Rows from block 7, named by matrix and row number. Rows with one number belong to one neuron. Each number is 500 + 50 x the weight over its row's rms, rounded and kept within 0 to 999. All counts start at 0. Numbers have three digits each. After the name is the row's rms in percent of the matrix's.
# fc1: MLP up (model.blocks.7.mlp.fc1.weight, 384x96), inputs 48-95
# fc2: MLP down (model.blocks.7.mlp.fc2.weight, 96x384, transposed), outputs 48-95
fc1.51 069:486491447496548507487488636415572502515335465484439484464601489391461555503513508467546561480559501507506520479547560476539497499554537542569485
fc2.51 089:471489530496471518472558484546461456472526535499558572547429562471453483495520404468337474601506474491533501487521551512544470541517504504503421
fc1.52 101:510532619477442544529507534431530542348489506483456546540445490472484497452522527536493467525579542481493525455405469558584447630537536524504488
fc2.52 100:386490491540565382503409509435535525491427531495454559526435518492442529492575491466478480563536524416551430568507518432570538453539565536506494
fc1.53 113:461496547483439521462490569487502548533391493456517442480467560556543600535553556489475462484484529462494500415495476533556520488501448450500514
fc2.53 109:482600476434540486430544473516458482474481518541468491482498463567511601571521478394525544498487466555480458583498506528492411500545546549522522
fc1.54 071:491506454434474431554536454515466504488488483494609592563500500584386526541545499498499488529501483550521503529464410552591541504489584457529382
fc2.54 084:472454482424593549466483534505559504441452513553497542502471438461520443430504499579399494543426526478493532482465526488474499456607530474514497
fc1.55 084:476442491549523652527545522475529561519416483571477579486558562515491474552505506490545492521419439536448439516432440486449527480482421535538549
fc2.55 077:540509490478497535483556534504495508431562416499473634574527532422421512599472472493513571456494553433453526549414468560463449490570431451443496
fc1.56 011:534548524448549428476539480387555534499506530487551514509505409497542477439417554558621457552539467438491533474490502488523483505491530589478399
fc2.56 036:474499514506510516501513505559490529514512510486485454471533498467490483495510475513315536631455513540526496510457522477541550525490504447475493
fc1.57 084:546536495391561486525515572568500456557452467513511438515521510497543541529532497548483513522513545513462470484434518482516490531506428495592566
fc2.57 085:523428481560500492493523478530503535466354582539497536553470479572501547434533489537552535513496582386616485514489582478419527443477514502439459
fc1.58 124:551469476432516514421576523375467482485543522552467487437461508475479488498460465441577545517491544527442535505465546478511411462490514605466522
fc2.58 115:555519488475503450549496545538403530489499524579431522469530499448453457502491517546514503432395478505398449471472505428380521513512531410589479
fc1.59 071:484440521504576502577454461543447562495502548563558471462491494409438483488572502467495420602511495550685545540547507448483551510511573478510501
fc2.59 087:494508463502584426512495411531468386500535473557510434495527486433463522471481530560460499539512448517470536496547530554485567430496483522559431
fc1.60 120:563453541539513459516581479473499502535495562548514537560495478469471453489529558616611513602412499477539493478552572494493572505528487561507450
fc2.60 126:472468557452462613524533533470599566519496415480555517460488520502565388532468495547432499461487480507556448460499641446433461499378557504547535
fc1.61 067:457563501454650508494452453535531526437431487541531489529528562475484583500569486506526496515560454468435508437524507474447445482471472464495519
fc2.61 076:481457508536532446529529487536563535516547448616485510517505477541519561535472564370374570562491477439513470448472498483562440472511459459476451
fc1.62 093:576615537579478569526545410441514505501442513503493479440521573532435484444510476509547510468493461561453507419488477422461419471492491385565481
fc2.62 097:517519466476508481418567440411439497518499510524529470535486441398493461509487500518531544401553555552427573463513562467491498514508502572446556
fc1.63 010:563552461459514460458492508337580501454419516475559515491488461502510525474469571552604540533541540488496557465492523431539525559525552579503453
fc2.63 037:472494505507529504512538501567499532526523502476493475485542496471485497494519497496321530636460510539518499518477530480535548519498510464483509
fc1.64 122:515455508492508481480592489457501537397514574476551527510550528527563420502574468550498451615535529343527463622587563516473538457476502502406399
fc2.64 103:523635563476499501520469422479529517572516497406522556476468495560490516460462424513497464402579414487559496408464502599491446432584496474592553
fc1.65 131:681495534443518484484527454420490505501613520484594498478505456438437549456499481449446602579520443531533530494594492373542575515493517509556491
fc2.65 116:558495438472441539498480509568552506454570454506566442504567522429457503474550433507546557498451575454554615472477564511555461493500453443548489
fc1.66 119:564546462501519589487485478455555487511507496507480466513534514438556468461477482542585500362515485535608510495510393610500505493491552584436465
fc2.66 098:535528474543426372507548414517495440553533463465496482423457544463557569525439535408558530459500523511577481427548569420523611543501482529518459
fc1.67 111:582530519545594507480542477448414500447600562554574590478455539512469453539510499479512526526460339440530502497565457462531503497468492496399497
fc2.67 106:463614456551530435464581390515424537438563473473498527502486504524534503530543413440500453603522527517550500522434458588578480490454508497476495
fc1.68 119:574525445548494588506456519535449484438451515473546479544468537358531440601508566612413535568441483539515489514512488571467443502480537514509473
fc2.68 106:514415459418517500560590490469485506533671507425553576549455500440527397592539504435501503527506501451453454532563576454529470520498545453584603
fc1.69 110:503477441531461498405490526466531485531470509501462541459473469347421430545582548429547440473479520575533417489515541552554406422521417471530541
fc2.69 106:386431459518472434575509509502448393509435479499536539517528567497500521518516511549583419536461500465557533497575445528464518538496494512470450
fc1.70 137:517515604443461534525443433540466474569541559595478456515536524481572515462509438454445427451488513571512476580488462569497493511540498541441529
fc2.70 130:474551474536524385510500466580529500523509506493442565487382424451580434459499451523552462541572588563521582417544503504422447486520450504571476
fc1.71 083:542529552575522396599506428552523539504519495548523493496470502439457421454535486455609489420559470443486524454507493486549415515448498550528494
fc2.71 079:546506527473410541517480565505448594513471580462580444439541460593393474478540489491440524487447555515514570491544498531496532464435512437474582
fc1.72 070:534522456366470510523596523565498480507408603485458523548456512541572587524484514465533423521545525446507505476503603435560486471509428405539517
fc2.72 088:503485531536570488532570482496581416476459543516500420444646464494490491463428507477435466582564469567541499522570491454453524520471536560495580
fc1.73 108:496446556487447505500452462535413508530604588499460429455527529582513560562467407500519561556473578454517489418519475418490491444545440579482601
fc2.73 113:459497486555573438476481593576459466549509479516498537482477499553508507446562491439483598569475573449509487536483502623514581476472459564499486
fc1.74 037:570511498433483425401456548467445529450458485445512534535584606518485465497512502531508559537431541475507534509457431405495512439577529561547580
fc2.74 053:528465511557566424512513487554489561518563455473499463440527459451515459504564553551352521575501562540504470471461489502487503567510465477555571
fc1.75 111:441485535418473528500501463494553390540461461498613584521504540465446461566618480488463501513594360456453504548555450518502540468546472567528525
fc2.75 118:544372536555482415555461515439478532436437514493533577521570450528518485534437482451452467525547543492450490582562547511468491467480452462477534
fc1.76 085:438534518451480555520434601524520529547494508540485539470500479432506439647605473535486528492505484478519533586485579559464468568438510533436542
fc2.76 092:555505478497528599490563481515487540435426429521487465512550533468531401473437500510344504610521466522412532433549514541530504585511527432591601
fc1.77 094:473488433577468442504450477526521517583530521496501594471498525462467491595550555457542457543495529461470472557542489573529550457444491502415471
fc2.77 086:469485565457410538638383577487553519478487510561532526548449421518564505515484510527582462472453496496451494477468453566488566504514601512439481
fc1.78 061:521481460552528469496430464498522454503509536442526415569511575458553473418482465504444472557509554553518408491526567513468533497571439462540571
fc2.78 062:486511497579551482480602550542498522460548487480516512488487481570566547552483508484486479511392401485447425436424421474583454459515459519570520
fc1.79 087:468505535424548500407519476557502433439474482424635467524625549500513488521428574640477536498470479517496431508529549441522586517474548547487544
fc2.79 098:481484563537461551469571428448579483560509483450547539516524525510575561438483440552364493604548552588532470446467453550450529566482506477484495
fc1.80 055:391515513538527522499577524455523512422539546502590561495482548458486520542520490490433454463478503554526420422509541526477498486498458453499440
fc2.80 078:518460511511484519583539459553468525549475491489556474497561471447473505457536540525406497610463429517503548494467536508577589495464495522532508
fc1.81 080:553465491580455595512579512484574507530575502602461481396512478496493482436452577496498519525469448462550485576524549510474546573551464427569476
fc2.81 082:567485463449533553485526553530496515446661489431495553514555456501490533553551509497438559534519453392485477531465534557470588461542484424494474
fc1.82 099:482523576548403470530488548540405484479463503309425494528487482491491440498440572446549487499436467577453530573549500517516527466442492529462434
fc2.82 110:441443494544474425373518502520544560464517519429495506527524349499527575480420432492498502589578559455474476430538383464471489559580537503492523
fc1.83 138:567502592417459381541482489514491555539527549570494538544493481522484489524504515573455464486554445472524582533492479427532518540600492622523519
fc2.83 124:469499537544506504541617440538497503534551467427412407485501494440598547592544531482519491535596463533519393450552443519464488590440518485553483
fc1.84 095:528504523382481495489473551607511573573460561483442499500563536520551456475612536450473481494515474508546446415535406531482571547503495521560565
fc2.84 097:496536549517518439517551493569488550532504504476471557573526480479578564612411475471428413484502563595538489486457436561486449413488551516576474
fc1.85 117:487475428513517489468527432496454462554450542540499588537489440554550468484578537559525473468525465526495505587576562516496487561376486497509486
fc2.85 116:535441555643460524493472501507465510438541518448548642484459458487578451429463458486518568449551481522451506469466430483484493499524523531421564
fc1.86 012:534549494468477498422557553436575552481401549474532465533544539482560514429543527517524562582507487468487525492471538459457446554556480509538552
fc2.86 034:482473524539521508503537522565517527521523476491493453474532521491488502498514493495312546634478520547531494517468525482543540531512513474482498
fc1.87 093:568528530552561522547481483471518521512507536552546412596497509545456520636526480496557532496518501523538552467576521502462407598442566529484539
fc2.87 101:550506524490483525402462523575644613432473504467466463446477562507437404549495551497532550600498544393536505491511505457453539469507584462549487
fc1.88 096:469447526412460505465412402545514530466503516645562537457453610462468431508530555520511529535525554591474512532465496490512494453358542522492461
fc2.88 100:514541536423499495503422504537456595494513491504573380475414484509548477447494437394406502454476453517554596467579555496455496523581515449516522
fc1.89 091:523507560595461444451479605472486538495394512533442509560545426533435444484524526514453474579489454364465548474478488402561529548550486480366617
fc2.89 087:578511511482461479542558471597460548530496504530443497431466403512336476557525463508502462469474497495443533412426466501478468536513545551459554
fc1.90 145:538508550509536541493529550479486484510456442503386531560539479496502516658450516528439381405580410498492483508514489431473526537520502532461525
fc2.90 124:507482484450460558499481530489496517502518499515538492576490530589582536486510555551684521377478454523461449514469511502492476555431608524567455
fc1.91 080:522504496471534457478478461515489489467459464526535535596384596551496514580470524486520529568548533419456428482440506454495491500513478493533597
fc2.91 087:612532471493587459526423429509515443512388487496475546487521447488449448446489572512407447421540470389540473556530593436462551458408499522457498
fc1.92 064:520523450430531431501396472508476447448423514509453600409461557545456430500494579527427558556532488500498493585440437581556485594565476515483423
fc2.92 075:529450453467631538482495502526499505444459498526466541497537539475561447479515426560430475615602401556499519548543466563517523586482562470454556
fc1.93 137:471574556526416512580501476355510469516530492489460471553461462439560619535539534526564538450571524548513565576483577516464476491510497429442521
fc2.93 110:518448576493476369515409474526517475515474444426469461452443473418597516533429420526451465576494528499654569516541574533548563583512461583545497
fc1.94 017:491544447479447481485478579433554487449369537469514480539511494479537570548556520517500631544493531525541521534473542454471439607548540549561572
fc2.94 040:522506530570507498517567510545477506521495470454475479470505502478497478479511481494300523614487519513514506519472534458539565543522538448514507
fc1.95 124:412526484507475531437458499438490494417512531457481417496411549528499458535529592517460536506503522523524425505603554537615540455575440500519461
fc2.95 111:456479461529477582480573490453411554550530525437533546402524506423489563523538438557478493522493483500469459564523570494512432467459423488592531
fc1.96 076:621498453483448526488544481484517530495512486553515573445572476498447565503477502466649487503484582438504474569508552592429434569552482483571478
fc2.96 089:535554469568537555488513560534570445410544534415491574448514438521489487510477506538398573477474637514438454502501525479509542430566519508513496
fc1.97 097:577500475515502500496651377486476510421520537475477503530503551410528487464505424566499535558491439456509409442585566461480476509551502486530512
fc2.97 086:514533551554450576417461480538512496490470526471480525426467482541517503543446523508557508412476467523454500502508436449486581511500508504528553
fc1.98 140:435536499534483536491523535471495467484508487517489480490529411484490467486545511523510526460471527497644441558540532547513460486503517488562494
fc2.98 121:426515470619489470500562373474498513492541357481432457507524432524543542470481424524532554529465500471501523546611476515503531505510495468473439
fc1.99 099:587536649535456458378581444447524490572482419513474575429495507538523572514452506491621495491479505534489434486532533417522478432540452530514557
fc2.99 105:424485443462530469444476570582546434506524451452520554419589527511464530471562516598466541463487484569463517485460497451456575471549439454524492
fc1.100 113:468530565479496527490500482505550455456541452398557492414532343599539468476538529480503513532527574521510467563527467579454474449441516514464512
fc2.100 121:571604530522431513540486557465443563498479447458562551559604477555530436452532497472478474492513511457556576557517526512462484602547477512475486
fc1.101 078:576503465481463484390455430444486515475455557468536554503598480533479478444489433532457520538395489449536559400517611520428512487540577504502454
fc2.101 091:494474506548542440482524555604568522472510425510463510500447447537565486551478614539301524473521500491518553487487434437556450429473457533452427
fc1.102 104:480485563470474441517551498481550535481485531388581450427473521464473477545481433501596489562442486517527565415491487456548523566477519511473436
fc2.102 098:505491537505511622512382513432376546483427428468495490478495504518449533547617504508492426506487488517487551515607403502480527405446524500539519
fc1.103 065:337504580460616465556534511538568583462525447485551543576445457445558522557518495431549481504497496493497517518579531444452445471528386494506490
fc2.103 079:546493469478537481558560541551463537551534505498559476494542432501484531441487473525397481567600486462467504543503531457514605517412557484510518
fc1.104 138:502562481500516577593556528487403505487580621451482437593503510481535559482490519474577475446542465518492492490494504493538411506542487499459499
fc2.104 130:459461461531476461459483595457482503522563585483484481438450510457540493518420407636512480429419376521455493604500528509544478487375461420496538
fc1.105 093:516478506530570495449530405503523527489579465488461466402528467455486532553567507520499508527500506460485588525493570523517467500510499552496536
fc2.105 106:433535493550536491584499495502440560518582504559409459537470470487536387491502472521495509425444588466532546555535445565444543583461479506500523
fc1.106 115:575339470460450479491514420535491547435417496464514619472469545559483487518479454543531538565583470610383539481452499543545565532551471450518492
fc2.106 094:587586452468450403525556522468600517556491470464447425499428425491603560560369501509465546463464470463511502470503518429530496471579484453443508
fc1.107 073:447525457429452474425415474430531551544494579494425582494488487513458557509513480492494563439443573421543479539423506526516540518537505521498465
fc2.107 092:518468540444520477462576474530583538403452478448419505504448527408500522447503462492389525581558478515516576485439537539599557541496509472433490
fc1.108 114:518470562526467458450492517582431478447494512452483522497460563513618545463561548521574492536454448502509456597597475509514416490463420482495456
fc2.108 110:523567477415533491480488486577542498627470566458584423503507459451552498506460512447464523467573480522545554439564391553547531567525495632481554
fc1.109 047:425607518506437527470428477395564518534552524484592560519516433598490511585444541479500535569451510525580471512458526521536499538486552440530513
fc2.109 060:481561577476519483528621494522491535565530480488531551516433482467540448485544523457439459602480430505506551472515533524574599523511515468520555
fc1.110 081:560486583426462499452444477504498515528556527465441473524433450555470534487641473493489485452444507472447454483600499541614533629449505579569497
fc2.110 089:509537474528456520469549508524496550505496528448479486455542447462519504398532490484334529527495538514565496463588507489592434483491570483491456
fc1.111 106:459516488481478474509527524437490549559619551402497421538550529559561484539546490476536519493384569519510409495394489541494529415547523496530567
fc2.111 089:513591587493409503455524522456588491531530442415510511484563517406436471518483485477405529540473478526448424472513585513476430607511532526538525
fc1.112 104:538502535502471541546458582540556625487521441488446536515570493581544534472538456526441549545519623467454392447528523481460410470516514495524415
fc2.112 111:532486404513501507438530623540485489547544441587467569396429519508563488471523458417499536470402469494536452540492461568414520438466603436429504
fc1.113 106:423484464518527472527411602589510478418386470403493503563499456527501515455568566553541490570577524524500514539554385470452525457460480465474475
fc2.113 113:440480491420435459566468562499523502504573530605550578505484463459545461565462558468482406526537471548499491459567455531572477482536484507439477
fc1.114 082:454509430486565500450490529440418459504507468542458472520544557427539556532550475469534560452456545483526596547573457622439455634494543482463383
fc2.114 089:579561509549534586426468504564546516455533514441486507514400548508532509602483471479509434650508568428506464556478453567506486535506572496413433
fc1.115 115:455488502559505519555474466538502396500493547429502462500568540511405391504488589537611519555651537588497545455445433444542531493481491504486477
fc2.115 117:485461481516482538566411468441505477382522572544530524529479537592504567510477483528463514546453431469428545498533553426562411535536514558500497
fc1.116 108:535485548464513570386570456466345443489585499443580565533499415506534451588574437560474448480536486495520505460462493443488436494481457487429571
fc2.116 109:491505495535532490487501572477430444451544560487455500465566601508458468516525555477472539507490508556471510577435478462463421462532541488426511
fc1.117 129:552484418506505591465487535493478552528397455477554540424471507472475491352496551617564517532487501517496495564545509487439411611526484477513413
fc2.117 119:536478570584536533509589509470517457467565493461577502458423605487545503550416424463471511412486475490500551526472498510418382459497536546499457
fc1.118 108:502530571498371456537451468436510516524566459545513484492407489421516492476487500583573468507465450503450468427465433484488522538403470514521542
fc2.118 102:590511483479503558444452449513560530472465530615417482486401556528398509485577551481453411579559459461521501563583439486510474444498534523502403
fc1.119 086:524515512421511451493525494390483527536394403525512591516548522425552503559444523473535563495547446575514491489518503429518501509445453470494418
fc2.119 081:533444479447473502573542479515461500530525531482492554505420536508401475657590468575466413561503447467618547503564484462450458552556472500505540
fc1.120 128:550458407548509528482523387523548474448574482576488436410452567583448510458499524455513470523488541546527486548554477524443571466541444484552520
fc2.120 119:483478582564578549513460581566502495524521558462498551502456579433527489566545468447474485377496433422521539445511520528484432542530460367515439
fc1.121 110:538471428540426487483553536513446581405467455522566458492502469590446510455562479503510486468493453461575545530473490494390530453516497490512512
fc2.121 103:576427422498472520491555458456483487470427501494475520513411446516445501562467485580425485567585435503461554497564369485547521533483495545367464
fc1.122 108:511493569415557500507559559436495490475487555561400606481467509484515491550479464485525492444455634493540469451435440550443508576567419502402562
fc2.122 088:472520433556499470530544551549618510396485508530514545510505563556508523488496462440512525506382527489441468567490522597496550430523513573399500
fc1.123 029:599529480367548409450526526453521514520390535481498550468502592535496480494431498553531464513521546504518507463493418497550454417558513543514511
fc2.123 047:494509501519519467512492491522535580482535451504551465452496528436514525452529541450331504632469543547532393501491561554494508503455461484483484
fc1.124 092:514509495468566579481622482476509557526724520521502557485520530455523420534450527484492505545549464417569546531490521467534577597523551491424522
fc2.124 109:509565421546530514481468466523450389467612534511467476488489549426551450551477512459412458536420513518594570472498452592570528489549489533469512
fc1.125 094:466647532530604499471470515467515488477498441542558603535523402521474525495508516522503521550561515595520524512430517501537602607445485516594534
fc2.125 085:498602426398562460408487578506499466436518523448444427587502452497511512447406478598489416478577561529474465510502546544621545457509524539406434
fc1.126 127:535529383493585455548471530432491483499540511448496523495453464510557528538500449496566514413461480456496483514537439481514543427494535519527502
fc2.126 125:515580512467475415591535531496481480517472503586562507429405505482489574555528450530543465462510437555530579580580419550563481549463462513495436
fc1.127 124:492435545483507531510447479420508472629466507579557438559447463496497450610479456509552506512524501505557606554398514532455487527512638523464473
fc2.127 117:498456569526470541572532518583507517491438453508514547490588518489514433584564506536453568489567466450481484489544486537549578460519597490486540
fc1.128 076:485514563590508476574506518470528546586600508623453518440484519542495472394523465497458444601449481488477511552506568540496584560460431469468489
fc2.128 080:478492473417466518466542631554595458426553581436530475538447549465504431544544557513405491585530452550454543483480478490551562489457605544500532
fc1.129 132:602512512519523451503467564483604532579467511532608422522478482511370515493511439688467484549606513496526481512508515520510458448552579534491531
fc2.129 144:468426428558541497551497552468457493531400493500516481560444529509509518546501484519687513460458465524471447522473469498501429480479564412462432
fc1.130 118:511381560440486449503489499512504508488477492599461487449515521540534510502512478508541612550618587570303532507490557601572458498552504551506472
fc2.130 095:546584431477564502526540475511544462566464498521473367489613423507549485537401484528585476528482557528502570477452507467534444459542527451451453
fc1.131 117:468422446548523503358500498478440501526481492572515399474464528527475522485538419464477441523628530440549515484499498531474593574526532440461452
fc2.131 114:500387483509562502537478470571545478520535529485604519555614504526504508503475469465396544486477536466379465416503486557594471497397521515473488
fc1.132 097:470499558501525491488486481547450540494526516528504534525532457477427568556466533508401519578628459342434433574522562503474534530506481458539487
fc2.132 083:575486497548538538525463484607450565515528480454480534471533428394468507473461514500474536476502458460422484504556574470482529583526456430577484
fc1.133 096:537561455517497569504542518550504581437530460522450546466472497527415495501436536562516515542530522482597482491565449520511491545525456609458490
fc2.133 108:466461517413454488545410633438416461544448545601462490450498476476538504482482506481399437605452418538541456461532458519512479492480624516432539
fc1.134 111:451523494553472547538442442448560369431473552460379600468466449585532559531544486548505564421475523588551505503441530611557583508562510511491518
fc2.134 095:452518423501550442615578434461528412522509560492507425497421460412447525484501522555470447488518468431617570468543435510596438510526541475518487
fc1.135 141:474524507432429514551557490570475518517520388525445555537445546473554544485476378521541522519470447532554510508495452456489551488473503558494454
fc2.135 118:581499502486494543511497549406462518485474551475488515545544465412520545457471451416580455389537496439565524500550506459453425498372543470571512
fc1.136 120:533471468538464492496558482527525451488538514615413634503472472552470561476463555463514497487479501572538630477504570452484532506580460498447489
fc2.136 115:470527553452424476491451475513516503544506554455511520459520519594513539546525544536448482506424516433485527506486486559510450440468524491529565
fc1.137 097:510518460570474519533534485531353490484556478534487468624532454556558535558555432499420407538459467542513495451457532503516496470377503517458554
fc2.137 103:535497475583512502530476514489409518451568550425528555392455484448537538508525491462432605488547477534405563384420470560481470506544501503466503
fc1.138 103:526458417453568428504510516414535588529518515525567657482510418524465584472391589508453457511523456520519473469528470475474513450470516484556499
fc2.138 108:467502554461525484415586431580447559481525415480539534482521518479464533504472420494496457567510640555609564544516478407548553505496480469516574
fc1.139 016:479502443425442550493503597398619504466378528450540486497553508437521518458584506532521527574528510502545483482471565469520457542568511503502564
fc2.139 041:457493533540526524500550511559502518522511502506507480512521533487521494472508465484309512626488482542538491543472537486572535523525498494481473
fc1.140 081:520466479558607518540540550504484542469426575642535531555473548526515482507553600509525451536519505470500514422548478517463434427529502509485577
fc2.140 082:529569537447546525514527491602524497483530456546547509536452519449485504463520483355471460545483541478505453519524518545471489510481470434436468
fc1.141 087:560463468557624485465578442488538564548544478530479488430435543517503450505492459548524496470460548477570558440481560501523484552546484482466557
fc2.141 104:508493519519532531511457523568581510545520456512456527482411491478560552560517565472366479576478514402476489470457480534529481441528455542534440
fc1.142 089:557548430509551435598501523514413580570461429507497445487459512596531461478503440495523550568549408458498529420514498533579492504453517511497546
fc2.142 084:521535522539409438464546609501438556495445495445478483384473594568546410454536448464472493568506548558426570449461510499515461494521484471447532
fc1.143 109:560576513457394514457501460507514527462444544500470542541553543472541605363577472597584476553528519529430579571507529546480545576479541553418565
fc2.143 109:477521537586492433494518544458469477501506465462477548530498544606417512559554517480423506511561459511532561544507558447450451420489562521529493
fc1.144 113:515484423493528544508456526556475542526561443586469446491598559470561443581569508573535497545596531467522564519606480519522475494527404470475498
fc2.144 102:400541411538530506474478427504463509479497541511455520458539430460558522574496562557509433489532550530458455408559486532486454525484518485573507
fc1.145 078:419547424463517612499537556491523547469459520510510511416529559512472454558564509495471519523415490503442550593496598517555428463517497532461405
fc2.145 089:513466503507464510439416561523496572542491492451505518487581570490422604509480521439411469585575494478488497469579448467565529539487456507460628
fc1.146 118:492497522480505462514484575485587473489489422508513475591537453605638470574442573511489498526490548525427444500535560544566493488513465509547521
fc2.146 109:526466495544499501378563511594495475488463501459498596478432423554557436511497453489430409523562434519474490503473464408475479548459470458446493
fc1.147 034:600521533565449457543501437517514543509523544426420479477569513597602491380503518507584586502490546543492525540436544465522569515552530594570566
fc2.147 036:468445520611543458439556543531557560509394415446509416434489593530457488537506485421513528561442532522542467497490462430537483581526484485472531
fc1.148 090:501496509628454508438503510526507538500549505458512432489625469485424499467473482509451433554506481472491552542493426493574497570481607511535628
fc2.148 090:545418400512434447515565571549531478472518526500520480536398453587484500496455448502463401480475433552509518538462489482609524477522500499463449
fc1.149 089:460580427405520437545417594511586507487492531508445429420511502476477486504473496469489512505518504435458502467505421474508448432592501511547526
fc2.149 105:550510469493482493502509488633504471538563544556499442552440442508496505432520492392372480577514480477505427533491513567493372471463471472497540
fc1.150 112:501550516527463524528582559431577473495411592446551519498517530479495492408498528548375446549478525518585517506571571540480484466545420583531463
fc2.150 096:483486502497554514491548443495409472559482458564490465524503449546517521495430412582520517507578555498466508475498535422535508531561567414600430
fc1.151 135:489530506489426563488525412466371462500489561438549444525360512517495477496437547417490483443622515489492528513516517468509472559443451398539467
fc2.151 127:413495541518550484508470509451464481464545624430426531504531468532468510508503540483522497430487540498537452448536510517423509516561546499404421
fc1.152 057:480601464514460484367491496455515516555507470517506461398549534510569499540498505526556484542391486443490468520503520534538630540394541507515470
fc2.152 064:412550484496484559575561463498546529497500488446426518512394563441536527370491576461434539561510492537537438465472453489498617504474537531486522
fc1.153 120:538472484488475497386483506493463533479585512480547472518457465465519536521484497476550535538523566506483539418550497415484534483524443499511496
fc2.153 126:595514487401443564536501506506493507508540460518627488479505471524636543478498441449452465460498468568518543535512545491469492586530557495543554
fc1.154 092:525471555461442515447564463469526420503442487438576441488474471531445527501463427510490443553575420444550476447453508473529533591445478552517454
fc2.154 091:534581538439514524497495523496520501542460489460456514512561429454533541542548431396408445431428449574465510448543589525489467446471493515496431
fc1.155 092:592521519514540431481435469462489510495511556454513492472516498408443560536614494505564493428504598494472464488568476574457434584500455477503537
fc2.155 105:486550429543500484532605523514525456491501427421457470417560516531527471489517484430507577505533395510516467555632563523480495421469499553500484
fc1.156 088:555448499574485538469556416457510554533564418507514489419517549513454447556572541513524480566474383495571574536519529521448445530510425520449517
fc2.156 091:547431494512555471474443539525458446506496579469491496461394458515496438464474469426458468509554461566531452547525420525492514475502508499436582
fc1.157 072:547480499434442418528535523446550487495547523457486451511594420565573487569531596516543559497489557455447454543489600484465516486533465499472522
fc2.157 073:537521531636486409489420536520462526593499433575412513439499602427482556571506448453444559536563566410507447482506512511478373537491573494501539
fc1.158 125:526525595579561525540487550508497470412537490487505415538626582514419519583601497503456507467456619493550493405593511466523523498547416504480446
fc2.158 111:489473506450448525521523537555464421631478464508425505420511509511525461518553510457480448558446513429448542652510441629459446551552549541497510
fc1.159 133:535483469487495485533603525560498482522498474580362465580479544478568475559496563498487565480553490435483468533528510535481478419470468508451509
fc2.159 125:586559488487448527444427519597441531489556434512464530486549433516521583513491485530555537414489508493506508526557383457511479615502510427506476
fc1.160 134:516453552578535535548446453504548500440568370616476597455564480485449459522522552502538448531490442469458491439465495619464491431459449543449395
fc2.160 120:500399540447465549499413552467573515477560492416444446523474464578530466526525602575532475480541467470485513535539395501497527472456597441515517
fc1.161 076:550523493619492400507456480490564577535550563545501451484559461500562503507555482463480500552469486465507482566616566485495475448509466451505563
fc2.161 080:563479427413469503445508465579489466464444497528517501651476475481482561481441572492412495554447508506453492522479456544477535507512495534525452
fc1.162 117:521490611523458529473585546519454445450442458474564567530407500448563507482522534570476485617552477482533527487480434549399488414474436496496512
fc2.162 120:480553527430545474480491424581512472460513484573500468420481558377481599518564485470564472450615453481566499551529471440557520532480453446496476
fc1.163 085:590493530486554409458470495407496638608560526623451508519539482498592511416498557500467566422545521496493469529564570493442535481521518460520505
fc2.163 094:546427432438513494445556460528544437452447481541404535546510540408516639628465501502416484528423627419419495518424485533528444517506498502523539
fc1.164 067:486512546408542510489568369552379524504507611484509474435471494527551415463442459514475451425590536488473507557465519465579532549473483485436416
fc2.164 064:475561535576483476462448581610471552459538637497438519499472542509450576526570505532544557565453479526460478506565487451443476478554519464437454
fc1.165 097:458607474552575579467537556507578511559446502528555418489521359517515515436504508456554524573605439532419428526510483450565542550497451453489542
fc2.165 099:503471461544512446529549479569577545537453489465506520485551453532446470520471463435498553505515519534534546392460561510502503463558416643540566
fc1.166 081:558299525461474510530443494535550529396507537518594500506471459563458517503465535463495523538591524666443549454538496584539514515482477431466495
fc2.166 068:533613475502557487575533474548523541609616486540460463457379377524504509445505426589470495524515481572469587497414498443455502488548503439544451
fc1.167 094:544558600519473495526399492531604468503464517526459481501534553470493524540412476528544483475533484452472402476457502533461465434492596518545507
fc2.167 088:552511555469408511539456563575520475516448499564511444545477457570577443483532465455522440521425456488554489501432509456504531476547511482541471
fc1.168 108:432498554419545560500485493387382434488489504496498580479566503527569472510507482587428474486576433501489478449525492425517617509549556466461448
fc2.168 104:515480520480446542493470559449483535546534536484466497445547535558443499488547657467559546570512555473463461562505479443492585447530558547519566
fc1.169 083:488505531444444477535557580468476523388366506582433522510502505423509460536523507523443543473480551481529515577579526616441497516546488510499459
fc2.169 109:559495540450456513548581488666470538533452488465634509492529512547469449549449462455345476588507523529459546474462455484421481571507498485523465
fc1.170 139:523457512549543385458524525470481469583527487385531440443462541440537421444487552581602494455491553478464453504498518476564547513492528639440529
fc2.170 117:541541548481513493564459514450532557570493476464545484462590522438506505510416534583486530568490581444470545470515550434472569615517536475632523
fc1.171 105:398560512521600537457566521529524532324483494526528450532520470465525467435524526464480518517490524515551491451574574484541488487521505501478472
fc2.171 106:426543507528490546509540466527522480561588487461501537512534556541366558499536574473452508604555552512476489432492555564551540450503502497538584
fc1.172 104:499550514508465489467500540398544503571499588524496559430567440463613420489516553521497527528540569481467590568427567579483511465597485479450461
fc2.172 092:467449549495489410496487544476594416455458446498401424524557524522558456588557416481539480425456537569525502451545497592462497577485431550490481
fc1.173 109:620479494544421468509518437497498520433509465466472509475510469498493514457522465540563505549468560532467469446579484583404450571423529421472459
fc2.173 112:500546405513485498475579481493449449526546442428511515442551428497536516542436464543473482554538500431412505508486489460525592451463517558482473
fc1.174 132:535494512464530484583526489542475504526558534508477516605611498550404535542470599621515461443420399532532487482537454540475552555475543611471502
fc2.174 121:465555525494470474522492499462572519521516619424463402581557489565497436570472450601490470473499572452455425473469503546569556551543449509545501
fc1.175 103:514504414464484567411580488514433491473557491528505538561444523495453507622479520514557498442391387467484518504547505478503465442489401494439482
fc2.175 102:486527449593455399541528432522424472497588439490490518538539540530504553527517515511462500528483405547461454511500489506515531482478565493400483